A small masked image model, trained from scratch: trained on photos with spoken descriptions (Open Images, Localized Narratives).
Rows from block 7 of the encoder of a small masked image model, named by matrix and row number. Rows with one number belong to one neuron. Each number is 128 + 32 x the weight over its row's rms, rounded and kept within 0 to 255. All counts start at 0. Numbers have three digits each. After the name is the row's rms in percent of the matrix's.
After each neuron's rows are labels from the 100 images, of 14976, where the neuron reaches its highest value: "strongest on" is what is common among them. Only what is clearly more common there than usual is listed. The data: photos with spoken descriptions (Open Images, Localized Narratives).
# fc1: MLP up (encoder.blocks.7.mlp.fc1.weight, 768x384), inputs 0-76
# fc2: MLP down (encoder.blocks.7.mlp.fc2.weight, 384x768, transposed), outputs 0-76

fc1.129 100:094138149176095118203160170161159191081191128092153114174087114146125138107113187139149147108067063094097088146071119114132111140129133118120163129127138143089120070157153166142252053138148056107076108133098092185131109137128084171
fc2.129 110:128127166173121132040139104124090122200092153169109073223138149108118082094130134132165133152126186162088089183170132103060159104168161143133118177130105217150235131094161097129091124102134183175170159096119119056169159107115172121
strongest on: text has "road"

fc1.33 119:183143065141149137142095101153106107088089135113151103104061109094126139117148162135079154200148145119150157129060119141140165138149109151081136168146092119155136180139076104164152121075090127137163088126156116095196127138097143165
fc2.33 105:114133123089151132114158157119174146139152127180124147145165145191096170100115099080152153041141143127163113094169161124135100087117156102170091106119167164094160058102138127083126117101147112105070176117075137152080150104183091073
strongest on: text has "sky"; text has "water"; text has "clouds"

fc1.699 114:142134140138164166079158162100158194096137106125176079126118154135080139142107119169139217101109100116167094135129146106171077110090091170095101083144125164169118125129141105084156061098102175140151158092157155118130089209107149157
fc2.699 110:131154155068136093204130077172188089151183139143153155185148140129145155082205136178123092119144145184157114084117137210140172132176183078087153152147080100076165133150107131151150178156145137187167111150167071096114120096139139171
strongest on: text has "plants"

fc1.320 115:126106178110120182125080135110139112105234134134161115123180114151106121101156106144109172110159100120133146063109154160130090089115121109108187132101082065163114178107158134069072185088120083152133126099154130167109082116130118122
fc2.320 111:116127084170111076082121126108130117185010123138110175174111171096125109135108133134149103141133135121166136162158115092127162171161159145177071150156164174148141146131125124189166082207074148106119137182118133127151165145137154089
strongest on: text has "water"

fc1.62 116:163063157133136123157148127102129135064052108111195092143129148065176171123114122141157138143117145159106159110119190126092136155160117093182102119117122124118133146135100111116106187148154142095105160185033076156106163141154088119
fc2.62 136:115119107141103093078217142136120069144169218147118130172123157175123062147111131165116120166138095101131098149098121134100099085125172158119137141163156205126131152142167123099100117156142174170196118119195160129170146144144120120
strongest on: text has "sky"; text has "road"; text has "buildings"

fc1.564 090:177133133132099121104123145126126102097132151181180107123205149121067117232150137125157162116100145137156138194116106087149091133128101127156126114141156146081113138116114146196158123121193099105100165150185203177122129165101181061
fc2.564 094:050099191078106132149131158114153121137158110153089134066073057073141136043139130160147128138096103141111175088102139095123132127128095142132120129097162154084088099127091163082117126080055096096162132081101068184115155087154071146
strongest on: text has "wall"

fc1.156 111:183115166112173150151131118096152096104197094131100120130104120179123066130202159184097120132136105092103161091183136144133148144073213089071092149154111139101127102104139159082171120124079132105112081148199049168109087090131098136
fc2.156 103:063156158131099084097182147140106155231163165086129097117161137074100132101134119131159156151065178150164130135107076071145111122113064166158133157143128165185092137142152147167107109137127083139145114104132203120161127191128147094
strongest on: text has "grass"

fc1.52 108:137136167125185113120115109108142092114129120134159119167133102117060091093143081136108159109145102097191119138105076129203155079200158162170185084098113088123133152113154110096183141132116167145154117142124118149125179120115105145
fc2.52 098:128135105133096130106178167156131101106106111119153111100148177111191145158144164154152137142127115127089119150161158136080103185073097117045110197128137177122122112125119142157103123141125120144131149121128168096158059177159151162
strongest on: text has "wall"

fc1.26 105:144115119155166183116171112125156162128099173189153165082160170062161058136167128126149211133082101091116075038130160162128117120112115169162115136173178189148081152159126139134156161120057138100115166141118097161131139173128086151
fc2.26 102:134140129133108063127137143152122117161168101117127118150112102174081192151111134109117054157159156152153184186121119135127142160196111082090085073115128101113151118087117104107126115171158110193160117099112134070136152097100162091
strongest on: text has "grass"

fc1.93 094:176123150175153176091180151148075109124131139121163135162120139134119188177164091099165164122172156138123138168110176084093122088086158046207136161163133140174116120142109119220153131142080170075117092082165078170128123122115152140
fc2.93 094:129129129090114110181173150147141131101129114100131093104168159101116073072103138156062160112123093120142089100161070136141121152186211157057183065050113086117132151093120150152106129035152078168105180190107165060120151138143083136
strongest on: text has "buildings"

fc1.235 091:178079187138164168137115161099154145135099155168180158153158152076120149139146095137183113141120153094171124137106139139145145084159100122083180168130139184168152139126152144122127108133142179114141151156130087135095082136157128097
fc2.235 096:091231099056103100153186150134126062149155112099141068122121119129134153137142144118058168120121135182082124117177129151059092206086127134182078131142108120108099108128136099113123134127094130153156149097150143110121102123085129159
strongest on: text has "trees"; text has "plants"

fc1.635 097:119105099116139096159123139100066093117068165158111090114122112062152069115142104114110131101156097126163122141159119073115155084138185115100210099137128194154134163143154123173127151059172095102106118114122075121182164101152087124
fc2.635 098:165164141161111134148126143087136161129102125145175146106114162112105119146126153164150216146111145137111107140103108152154150154127069092156111142114121123136128108113111181154113101114079139175060164149123167182111107168122157140
strongest on: text has "text"

fc1.654 099:133130105117165131136139132090116120186147157150084156102078153091096104087241130143125155023177092114161123138091162069184158092122144139077119133111186149169203124103128145117178073111132101079048086128134163108136169154121161168
fc2.654 101:113044128119166103102115164116104114126126116124149136112106104151130099168113122113121122186112196135116129169136150182133154201122186133142104118161088133152173140155140057200135131134155116134190091125191126089114126136121142107
strongest on: text has "buildings"

fc1.759 117:170114127106110068204134152046138117127082205159206129122132170153156153122110166155118176120114170134167174151087151180147106111110167152144156087165115121125076113118095134082182131085114118136139145134087127089136130106143095099
fc2.759 125:117175119143135166097159106244124145137176129086093146118048121110116092147137098135179164139160131111125092112123118092137146153171154121121150150102188202117130147099152143179163090142105081150137130126106158180112133119122186089
strongest on: text has "text"

fc1.316 099:153101153156120160113109166188151094050173105096120139102100115143114092156162090155145136167121086103150127141136101137103147141128157124077133183127136157129137218128133173115055167118128125119068114106102140119119100119132173100
fc2.316 101:139144072138108118131148071102151161155114171134155145148134176134169159136100134131103215119160143162136134110145133147169135086176138124144136139132110124137147147161157140129120072152099104154155111089114112177055138135122105154
strongest on: text has "wall"; text has "wearing"

fc1.37 109:090083130102075112142147170133143105160144130158152144155122125147143091092117132131117133086072152163152152168141128166132121167136065083156121143169096144139105132102150107162079106194124091097157128077143130145071125101122126106
fc2.37 109:125169139125168157122165191112158100101176102141109132147097144076115136133128118165152174137127113112154138191197128061124165119152073125103136108058129117102096145139144132117117131057133152115173059146062138098117106109141122102
strongest on: text has "wall"

fc1.722 137:045151124115117163109155121139114095132143135111085127112121118048146146098129121147123133105111126121165099199133172067112190118139062129141142142148162138092100126107102148170083114137133100135106119097110071129160126116143141168
fc2.722 134:142141117164102135134169126079117078104088087136105140070128119032115116105134104108162082162089132147116102061099073138109122142192155102080113174141131151094103143133174098152158100153190114134124084172139143187171090071106142121
strongest on: text has "dark"

fc1.403 090:129124102088130084189103121086174144183155077110170109160053164121116117069180175118108157120116163131144127158102142078133107116123122144161147158132133149124092090162163151148110150143093069108101121137092151121132206107147175117
fc2.403 099:102115104210134155146135177099122104080131094169150094109122190130115137139133112189149118131097113136111120148154154098200149105143136158138132075097091097092121123133066136203101101136124085046120135107104097141152089147111112174
strongest on: text has "grass"

fc1.420 091:095150163117104157183179128115202089139185095130139156097109140129150108194104136082102099138107145198144088103109167109100116117150140165117150087148083133068101138085144157187154113155104092095103113206119109110124118146150121204
fc2.420 088:080095101193061090076101095120081159130093101175064142148164158139093121140156094172131130105121115113143214123156110153071158153057153089156151165083157194151072147145168120166054151106098151132135116116054103153121146121117146091
strongest on: text has "table"

fc1.289 093:155111165171166122148069176093132130082182180164103073121141108128079159142127145138118162062172103110175160129123124116133183195207113085070111129154139148158097137082155121170173096095108100178119062153140199140108163117117141086
fc2.289 099:162086153117155113168106117142064147087124087090149137141173130140117138113159110173183103105149078191104109083085130183109117088098094168130112128139087068133138124147175144154068179099144190058113060109155088132112141191150054127
strongest on: text has "water"

fc1.488 111:112121128204135141165131152158107134182095135075117145113119169146191148164141060170149126123112118108153080129094111131143143090193163111054089157117150148167106175077113139231140084073107093154106120097116134157109125203086125057
fc2.488 108:142128118099118086099102093148156181159165090174127111151112102082100132107144140141130163121144181090128167116117145144169100165087127119174120125113042133116184124163101097128104143202100160091129116135119097112149109143134128193
strongest on: text has "white"; text has "color"

fc1.410 105:185107112123186095102144115125174119149072139107160136078135212078118155106156070117135181097127172151158059153118108163146132126184115106190094113085122168104095136129133127181111176107123074120117110127117057117113056194153138182
fc2.410 104:069161143126061158159160165101129123120146108132151116165154089164094158133121133154116078146132112141116146104084138125131151112073175159103150130139110116088124055134164112046177133133097162153100094103104165170097151124082107069
strongest on: text has "trees"; text has "plants"

fc1.738 109:148093160128108091122176168110149122115102138109163154092204137144149127116080080101136132145127112129130115124141114169134140133113130184111146152096143172121129127148134153109138163101163103123187073124158130158146110083085124147
fc2.738 099:175131114091135153141124121112117088148161131141103095162076148138115124126184149156068096169106152170086158079130149077097116128155105079143175087125093070132158136126126054114104092185094188124126171128135121147118129166210128124
strongest on: text has "road"

fc1.517 097:170145147126073142163151122129135097105112163121146134143169105024127137117148128141111153141164099136110115118167131122112153112156158132118096131177124043115150094107140126177128139120085141147157135116139119097088133142093116140
fc2.517 104:116130088162186089099105140126105103100101119116124112094100166155132104136147149129080142125125188091133123140116129102127151142111164130154174087116146199126147125176161142129108086106107082120070128114185092095154122140118085140
strongest on: text has "trees"; text has "sky"; text has "road"; text has "buildings"

fc1.506 114:188090164044177184176112187113152088147116120105158121144148073105135123084130136086152145121143088160110150141137084105126132077059109160138125172105127124106149156184093067089097126143131150091091145078112153127082128171132119201
fc2.506 177:096119099176170114097157112102089168110169103163068161080111185178100164198189161168109116115145186100123112123170171140145143172224137147107169103133101111133123096060114152187118158134116109144119118147142088133102117087121132096
strongest on: text has "wall"