Weights of a small masked image model: encoder patch size [8, 8], 7200 steps.
Rows from block 2 of the encoder of a small masked image model, named by matrix and row number. Rows with one number belong to one neuron. Each number is 128 + 24 x the weight over its row's rms, rounded and kept within 0 to 255. All counts start at 0. Numbers have three digits each.
After each neuron's rows are labels from the 100 images, of 14976, where the neuron reaches its highest value: "responds to" is what is common among them. Only what is clearly more common there than usual is listed. The data: photos with spoken descriptions (Open Images, Localized Narratives).
# fc1: MLP up (encoder.blocks.2.mlp.fc1.weight, 768x384), inputs 192-287
# fc2: MLP down (encoder.blocks.2.mlp.fc2.weight, 384x768, transposed), outputs 192-287

fc1.674:122097122095114120135102144124197150126147125096124111163156138132123152118170187179155120127100128110090140134148157098125125160118125140123137143122119140144075143105128078103148102099169111150141132141145168174119157122176133126130156100127119146131150145152136107135121154151094074116
fc2.674:107129095125148136101145145162119134133158105121134154066120137120146125144102121148126133157154140131138151113128159130123122128151112144125126092122099090123124113192117169155149137135101110107137136113131111128102157138125173123122130095112130159142118118110128137100108106157108145104
responds to: text has "sky"; text has "road"

fc1.437:098129115130104135112141098167120140111139142137105124170138103128167162111135157139125109143097149132167098122113106114101124123171081121143137155187136153085171111159145130139111130161185126123112127129118111091105113138133149120104120130137159109132120104109153133143155146152127131126
fc2.437:135120140108156126144157115101101152153174122072116125111094092090121113116144090141125209106176121124133174121152131147144137130094139138154144157124136130157137162117104118121126085132153137149121121152118107109138147125103120139154111110128108105121135151146122139109097128078133146141
responds to: text has "grass"; text has "plants"

fc1.449:095157164129127176106121129122170164138083103124174141110117101144121118137111120085142148105124098104119155160078136102136110138159129133121128157137103160127156077108091145153102128153162112108100140114118141132106085131139082096117085149100094130102135148139128125146092102106114122121
fc2.449:154126107153152085127092134137069144116149137152105091127136118120110200124113164187129145160119137159118140090135139148091150135112117142140114103122171115098112146144138129093104144149125152161144091126100158106127125087123142167120165125149111132149113111139144122110111128169142144124
responds to: text has "trees"

fc1.111:099108097207207125118097115134156121137101137110123130098149136147106118154131130164134139122125115137170143106130098100153152110124105157101152108107164118119145111115102102140140117107190112126166114147149086152180116134140114116134107132132132096166118109119126148094111118136112168087
fc2.111:153118104086075106139097118167174148116132156122129165108152136097134140136128117113152061136154136179115148106153160140112147141122090131135108124158129114137122127142127095143099164100141106104138125126118108119166098127142122112138133135089119112123148099115171115172127088082125105185
responds to: text has "buildings"

fc1.545:110111138137087123144135129069149114083119109111144152123160125168099150120145102108158066119153137176106099151109125098098100157159126131140138136150125120155123097108143098137109158072108154129124143112111140146093079122125123085089114121134136144075162168107150138103098122081142102117
fc2.545:113121115118109145099131096164105164142116121109098062125102120102106095128093140133080117075072088102175126094105153144180133129141102105123108120118140135080141136147110158113145105154150130123063103118106124116109118092148107137144118147106091090148095094149077096102111157120120137139
responds to: text has "grass"

fc1.68:102126128089147164152109139087144113142104125089160121110176198143098141129102106106108164132085091117127108119145068101127122123153098168136153141128135116097149153125148142096088126173125128140146103147134105126098134133161150168167115134109115110147148127112112146114143177144156109108
fc2.68:158139133140144111135138131146107152115146125151096196082116084123117157112097131108175173150162115084087166138123159132078065130118136130143122116099069204142147097154097171164133105103103112125083157112153130113122154107084149140123133152129101127141177143140143072132143112117155127129
responds to: text has "wall"

fc1.486:109114120185160119123164133128150142152149146082126130135135164127122107116153116116141129110144101137130164098149128130126107117123141128110105122061143127094127173115115097107105116159119167090162167131134096118132160133136184098142110133109124140168126165128145147130114182146120131170
fc2.486:159137100144115118123109116127133125130146129130091135122111146159133126108138179146130159143106157079108138100113136122125093122146112125133133148125143093149162188147085154102126117104116131098143121101160099163172160118165109163203137152158143154145140116155169081109141154145109091151
responds to: text has "buildings"

fc1.483:121152109142163168171119125093148091090161189142148118087112133115152110113175130111086141107121131134088115150135158185105096150172103133115147127104170117135123130099173131127093106128131108097117093125114147104129082117134138126152124111171159119104105100086165121131096100119122118164
fc2.483:098144148134124124080146138161140152094079049141138146175119145084102139133128138101198095090135119135123167124118145080145162142082116137158103114109093155172155150145124114105142146144127145101171144157119132131096166125154125106098104121087126085124114154158089170113124150120145103072
responds to: text has "grass"

fc1.92:095135143093145116118143157123159124104159159121112149162162138124094128093194128144162108170150128131150129092133110121159093144099158139157147118148166134121139148153128144080130104138085166131125126134121138117134159122163115147104133119171163146147133118123152112129114115095123109183
fc2.92:112099114180091117152114096105095100101149100127124129087088078114085100127150115068103109090120126137098095145149120125132146146143148109135106128100083113130122123082112107117131160121186121105123117130111117140131138133135111102142126143080108141135090111124108127099162152140113119082
responds to: text has "grass"

fc1.383:177127112169119184075134089117118144089134078110152110187141089138142155134109155129144091142140109158113134111135104121097110079132068094159115104147175141103143095169150096138152132117143111105127118072129109093102139117143131122146110168132151064127121100102140120159074119133096161171
fc2.383:069152100109117099128137127128149147143165160123124124113121095107128126095130131151127160081085157115136127087150130124131123099121171165137160155094140094147154148117141129079077138097119138109107135120071083102165116192139116157141077122124098126131125135178113114081151128095142135063
responds to: text has "grass"; text has "plants"

fc1.324:114161172127118106156100119123173152141137119152175118104099122130142135128114133171128127086099108120161149122127068129115101116110094129129159155153126110089126099162137098145086106177143128120140143179108122119133151095143092154138116126132147146134106132086158127142098181127104151144
fc2.324:110113116115140160128158148127128110070112142125156132159137133150153121090127102131100137099114115142124119096124154133112118125126128099161099105126129154126114140126132175155105132085126129158105151100132088128133120150169131047111143113098153134102111110141165105164096146176149145111
responds to: text has "sitting"

fc1.271:143111173152135101122157147068149130131148155155106084112111137183105134159130150140095135040088125114099119185102148149142148140113136137117133089131158113142101107163097162144128159133109114141076204129160128124093121123131098162125108132107112110121144127172115132141101154113130121097
fc2.271:146123126105127156087135110138102156134109119115102152111100121091133136129142131110116152167177098139129127109108151105116153108132105103123136124115114118130178159127154105088130126114148113138164085117130118133137085117134147094139138152140155127100160146150145179105146136146125122133
responds to: text has "sky"

fc1.530:131118121139124097141136127131161126146176107134122180090146101121106122063131100094138120141151164164085136104146154127131141131152151152138139181145171105104168127145160095071142156096142140128108123109179086132110096112127145148123153140133157094128122124141152132155114120089144122132
fc2.530:128140164139135178118119126111104111081132119112113127142151132130135150183129142149139194084129141106190131137115097113150123121087154138126137069123115178110074143093113189131120105138151134139139130143102132135119145152129117141148155130132132112154132088122164137099133102146152130118
responds to: text has "water"

fc1.200:129153126127129143171147159171123121148128087143099177125122135096134140125161159128098135088129143169128140170133138126131090103130139132105119136109143132137097108105186160080163126101122131148149155110101130130086117126133121132187122110088131100118132157192132111122108079163168106118
fc2.200:099084144117120131157161136105149125078117154164159135092120121135097128125120097114156085127125149128126164114111133158158123145106125159165134088112162086124159134095140112103093167120112103103157083114134135182148153157146123164108126111107114110143123126100135155140117170133124121139
responds to: text has "grass"

fc1.260:123121103106113115110106163158109139139106129096084127119160117103138137135137137124165104133150135161083120106127123156114125118117138121127119140107101118100143101111121137145148130126164166160130128080129072135182139120131174103118110092167146141100127147080137117132111116126179118116
fc2.260:080128135158131107121107112128118135149127167147136118142093135125169132137138140152167133123130111136169118181139113120102168113151097122107135123147102124137187138143123109107145131093143139152085131161105150116154139148154147162142150145122135113094141146148108148158131075104096163132
responds to: text has "wall"

fc1.258:152132146144115178102113123133138136093114096120139116187134156124148092147102130169145156143107145161155143148072096170136110128146129158114123093160141102109151137089119121152127117110131116128162158109137129110159121176184137120160114120096150114104129118144117154092113097134158136146
fc2.258:159158125139125085150113154118144130149111131137170134094136108084102151127142127107098125125112121103119129145159133113208110149112164138091125119094126087135170122161147123120126170100123119143125121138108092127151106140096101130121142159116088124142171155162107131188084139128108144181
responds to: text has "plants"

fc1.293:143159150129126085135187137073173120133116149096084139142111083139147154138160135131146125118121148115162126123129101146171127110127144148120151131172118128133150107118118125122132134131104116151116196142202151117113160136136138120108130144131121133162128133145142142144108130080145161114
fc2.293:114127118137134131120138127147143140097151087146150123163168110084171155109099148127081159167099160138110102160134161113135101076093156140141125150109098189129123166134166125126132162127077083148137141106126121109120125172115125147128154100131125137114137102152159130096129154163098085127
responds to: text has "sky"

fc1.636:153121157143110138133123114132114110093096127116142131100123104146143125145167107104142118136108089155153146164118108125150105171168160130102130113146102117131129112124109088144141136096116152123134147134067131123132146114105097155102204134135120150106142143124132113120182165095149139099
fc2.636:090139139158128160120122085100147104131138161152093116146126142088145093128154158123131162094142134112092101126132133130132124098149083154077127157141164114108107147111140144133116099142191142111115093144130124136102118143176143091150126158118141127145113129134153159129125110157078105110
responds to: text has "grass"

fc1.185:078156095138122122134144092118108131163129151094102151122114131173154100104096129121165124118167105093106124123149098133152164137116099099149085129128107109134136119117126128123115084131087132159104164153113148141153133151106123117176130104092160132100143141102150119163097126124139110166
fc2.185:089166141118158137133158126131144120137096167117128117121128145128107140092131108126126092150134124111137151161130159127130150175149080152077143131170131134145105175111081163125103136125141119125148102096122144124080126102156167168064108143117108131132134139121127138129102099167172069130
responds to: text has "sky"

fc1.467:103143165082089139106112084134076117098113115151096139156115132098099146158146150098162100142143176140149153095153151105130151126154062143140159173153120194097141151085118126122099102122147107149115132180139121137119135145099094135122147151172147102145112132131125142135132108146109140099
fc2.467:115132151175136131141140128121153123123095149120098101137134125135151113090145135138124163132122102132131135140119107157117095155119187157166116101143110135124106130135113102162134084162112151139138127122088127129136088159133154158137130109139109105153162147134140144133135149121104150160
responds to: text has "plants"