python train.py --encoder_arch="vit" --rotation_deg=10 --encoder_norm="layernorm" --encoder_activation="gelu" --encoder_mlp_ratio=2 --encoder_fused_qkv=false --encoder_inner_norm=true --encoder_patch_size=[8, 8] --encoder_layers=16 --decoder_layers=3 --eps=1e-08 --precondition_frequency=50 --batch_size=64 --lr_schedule="linear"
Rows from block 2 of the encoder of a small masked image model, named by matrix and row number. Rows with one number belong to one neuron. Each number is 50 + 15 x the weight over its row's rms, rounded and kept within 0 to 99. All counts start at 0. After the name is the row's rms in percent of the matrix's.
Before each neuron's rows are labels from the 100 images, of 14976, where the neuron reaches its highest value: "strongest on" is what is common among them. Only what is clearly more common there than usual is listed. The data: photos with spoken descriptions (Open Images, Localized Narratives).
# fc1: MLP up (encoder.blocks.2.mlp.fc1.weight, 768x384), inputs 288-383
# fc2: MLP down (encoder.blocks.2.mlp.fc2.weight, 384x768, transposed), outputs 288-383

strongest on: text has "trees"
fc1.449 082:69 73 53 52 58 46 58 39 54 40 48 46 59 61 48 36 40 39 34 41 64 94 55 63 51 29 50 43 74 64 40 67 84 41 46 39 45 32 24 57 59 66 40 68 55 85 33 41 39 63 36 25 73 43 53 37 48 31 55 40 60 59 50 50 35 47 31 55 79 52 31 28 47 38 21 41 59 59 75 54 55 46 56 52 21 42 15 58 37 59 38 49 31 29 59 58
fc2.449 081:10 32 46 55 59 17 38 49 62 58 53 33 32 34 50 59 44 63 49 62 34 26 38 60 67 51 46 56 20 34 42 51 25 41 68 60 58 32 90 76 46 47 44 53 49 28 79 71 40 41 28 74 44 51 43 41 44 42 58 41 41 36 62 45 56 48 95 57 46 43 38 59 47 53 67 71 39 38 33 73 66 42 20 29 75 53 63 48 60 52 72 49 59 70 61 44

strongest on: text has "sky"; text has "road"
fc1.674 119:57 37 39 56 35 36 40 22 41 22 47 23 47 32 33 44 31 42 74 64 55 52 10 50 28 50 55 58 75 52 51 27 37 32 57 53 58 55 42 72 51 75 27 68 41 74 59 36 91 46 33 44 44 52 49 76 71 40 49 74 30 49 59 58 34 33 69 55 38 32 53 45 53 74 77 60 56 32 69 40 47 52 84 50 48 59 16 50 79 30 57 60 37 55 49 33
fc2.674 120:62 54 44 34 29 17 24 39 30 35 38 51 56 80 45 84 49 71 76 37 29 20 65 42 40 49 52 60 42 50 52 50 51 03 68 58 52 58 39 31 45 73 47 28 55 49 40 62 79 38 40 42 17 63 51 31 38 40 49 35 48 52 37 44 63 44 49 52 45 44 51 31 52 57 31 50 67 49 49 53 60 32 41 62 89 29 41 56 39 39 30 70 32 51 48 49

strongest on: text has "grass"
fc1.483 098:27 44 43 75 51 29 57 29 43 48 44 56 58 35 54 53 37 45 53 45 41 37 36 45 58 38 44 34 51 72 38 43 36 51 56 30 67 46 67 38 46 54 49 44 93 66 56 77 55 53 44 45 71 59 39 61 64 03 28 23 47 46 41 67 61 62 32 51 28 76 45 50 53 71 39 60 70 72 47 78 44 66 71 55 69 50 66 67 51 26 43 54 50 36 84 41
fc2.483 094:60 37 49 39 50 63 34 57 60 60 53 59 51 69 63 66 51 53 55 59 66 39 81 52 28 51 61 46 36 47 45 42 75 52 36 48 24 48 54 54 44 28 40 54 55 64 47 27 48 29 68 14 52 20 47 55 38 66 69 56 64 37 55 46 61 37 66 73 45 31 29 42 48 40 64 41 31 38 36 41 71 62 42 53 21 38 38 39 38 55 57 48 46 35 80 68

strongest on: text has "wall"
fc1.68 117:56 49 62 45 79 47 47 53 78 52 81 87 19 50 28 28 61 42 40 55 30 40 44 38 64 41 52 53 58 52 27 31 54 65 55 63 65 82 82 33 38 33 34 21 62 46 41 66 10 58 45 45 65 49 46 55 70 51 65 56 54 48 69 59 59 35 23 52 57 62 37 41 46 39 47 42 62 19 82 69 51 42 56 49 63 47 69 50 69 37 42 39 39 47 58 53
fc2.68 127:40 69 49 21 49 41 37 81 67 39 37 58 49 35 42 51 41 43 58 48 73 62 70 59 52 49 46 62 63 29 65 45 64 61 66 16 59 76 66 69 73 17 43 41 33 44 37 65 52 66 83 53 60 49 51 54 51 58 65 45 52 30 58 55 48 26 33 34 36 45 61 44 72 62 54 75 45 49 59 58 35 19 64 67 55 41 21 50 59 54 36 44 47 75 35 53

strongest on: text has "sitting"
fc1.324 105:16 41 52 50 39 26 45 57 31 39 44 45 46 67 36 40 57 50 30 50 21 47 42 49 49 68 48 29 77 49 53 59 63 44 72 58 52 62 34 32 63 50 72 65 40 41 45 35 22 35 38 49 64 41 35 77 76 67 35 07 38 60 51 40 72 71 61 72 47 51 59 38 44 63 29 19 36 62 45 17 56 29 61 68 56 31 48 33 52 54 58 49 39 56 46 57
fc2.324 109:39 62 60 54 50 66 56 59 80 48 38 96 49 41 42 70 41 32 45 63 75 48 45 69 80 80 69 85 38 52 55 47 70 53 31 40 48 69 45 68 39 47 47 26 48 46 78 61 60 43 60 52 27 34 41 33 30 76 51 52 64 41 57 37 39 50 52 34 54 41 38 33 75 34 49 45 40 43 62 81 70 61 39 32 56 57 43 46 79 67 44 51 57 52 61 42

strongest on: text has "grass"
fc1.200 098:47 23 61 41 75 35 81 30 32 67 64 56 71 42 45 64 42 62 54 48 33 67 44 67 13 70 50 31 52 60 42 26 48 53 76 50 53 40 51 49 37 44 52 32 83 60 55 65 55 31 61 21 45 18 49 38 49 35 49 17 59 57 33 38 50 40 63 43 29 40 44 44 67 42 36 53 59 52 20 61 23 42 54 59 88 48 40 60 40 55 07 42 83 44 60 40
fc2.200 095:54 49 39 64 19 59 71 55 36 28 59 83 64 35 46 59 47 45 44 65 80 46 39 50 60 58 57 76 35 54 33 44 72 59 48 57 60 66 21 51 82 46 42 53 60 47 49 56 30 54 70 60 63 48 59 56 46 51 30 30 34 52 29 43 76 67 19 61 47 73 45 79 62 33 68 63 52 74 66 29 67 52 48 28 21 59 42 57 34 61 45 49 49 68 66 41

strongest on: text has "wall"
fc1.260 092:57 22 31 62 42 55 27 45 57 33 60 77 24 27 50 27 62 58 35 42 57 38 62 42 50 65 75 77 52 41 64 32 42 48 56 63 52 63 50 35 56 62 57 24 55 47 54 55 58 58 66 59 35 69 48 35 51 38 70 14 38 46 12 60 50 35 57 48 46 68 69 64 79 52 44 47 65 38 22 48 43 40 65 56 46 68 43 36 38 33 31 46 50 50 57 38
fc2.260 101:37 66 62 61 61 41 75 35 24 56 49 36 42 48 81 47 74 53 47 52 37 64 48 54 59 52 56 66 65 36 54 48 45 71 49 47 47 36 57 96 50 32 69 39 52 69 36 28 32 31 43 29 66 58 52 43 38 88 72 73 79 60 70 41 42 50 52 44 32 33 44 33 65 36 68 34 37 88 88 63 51 69 28 48 35 61 27 57 60 63 66 50 26 64 67 74

strongest on: text has "plants"
fc1.467 107:44 56 49 64 47 34 49 79 32 49 49 77 51 52 55 53 59 49 63 40 52 54 64 72 44 44 48 33 51 68 73 55 22 38 35 74 52 50 64 42 39 35 45 66 40 56 56 50 30 52 64 53 68 32 52 36 59 54 09 35 80 55 31 56 56 60 71 21 57 75 51 51 36 50 64 63 49 66 34 40 45 71 45 22 53 46 46 48 59 43 55 41 45 64 62 42
fc2.467 104:40 63 52 65 56 63 46 50 97 43 58 20 40 74 39 49 64 40 37 48 61 31 69 37 56 53 64 56 27 62 34 80 60 54 57 58 48 44 37 38 82 66 47 63 70 74 51 65 24 64 75 58 50 38 60 84 50 48 60 61 36 63 48 60 54 29 42 55 49 60 68 28 53 59 60 61 64 90 66 72 43 67 42 49 60 26 66 55 55 46 38 44 57 46 63 10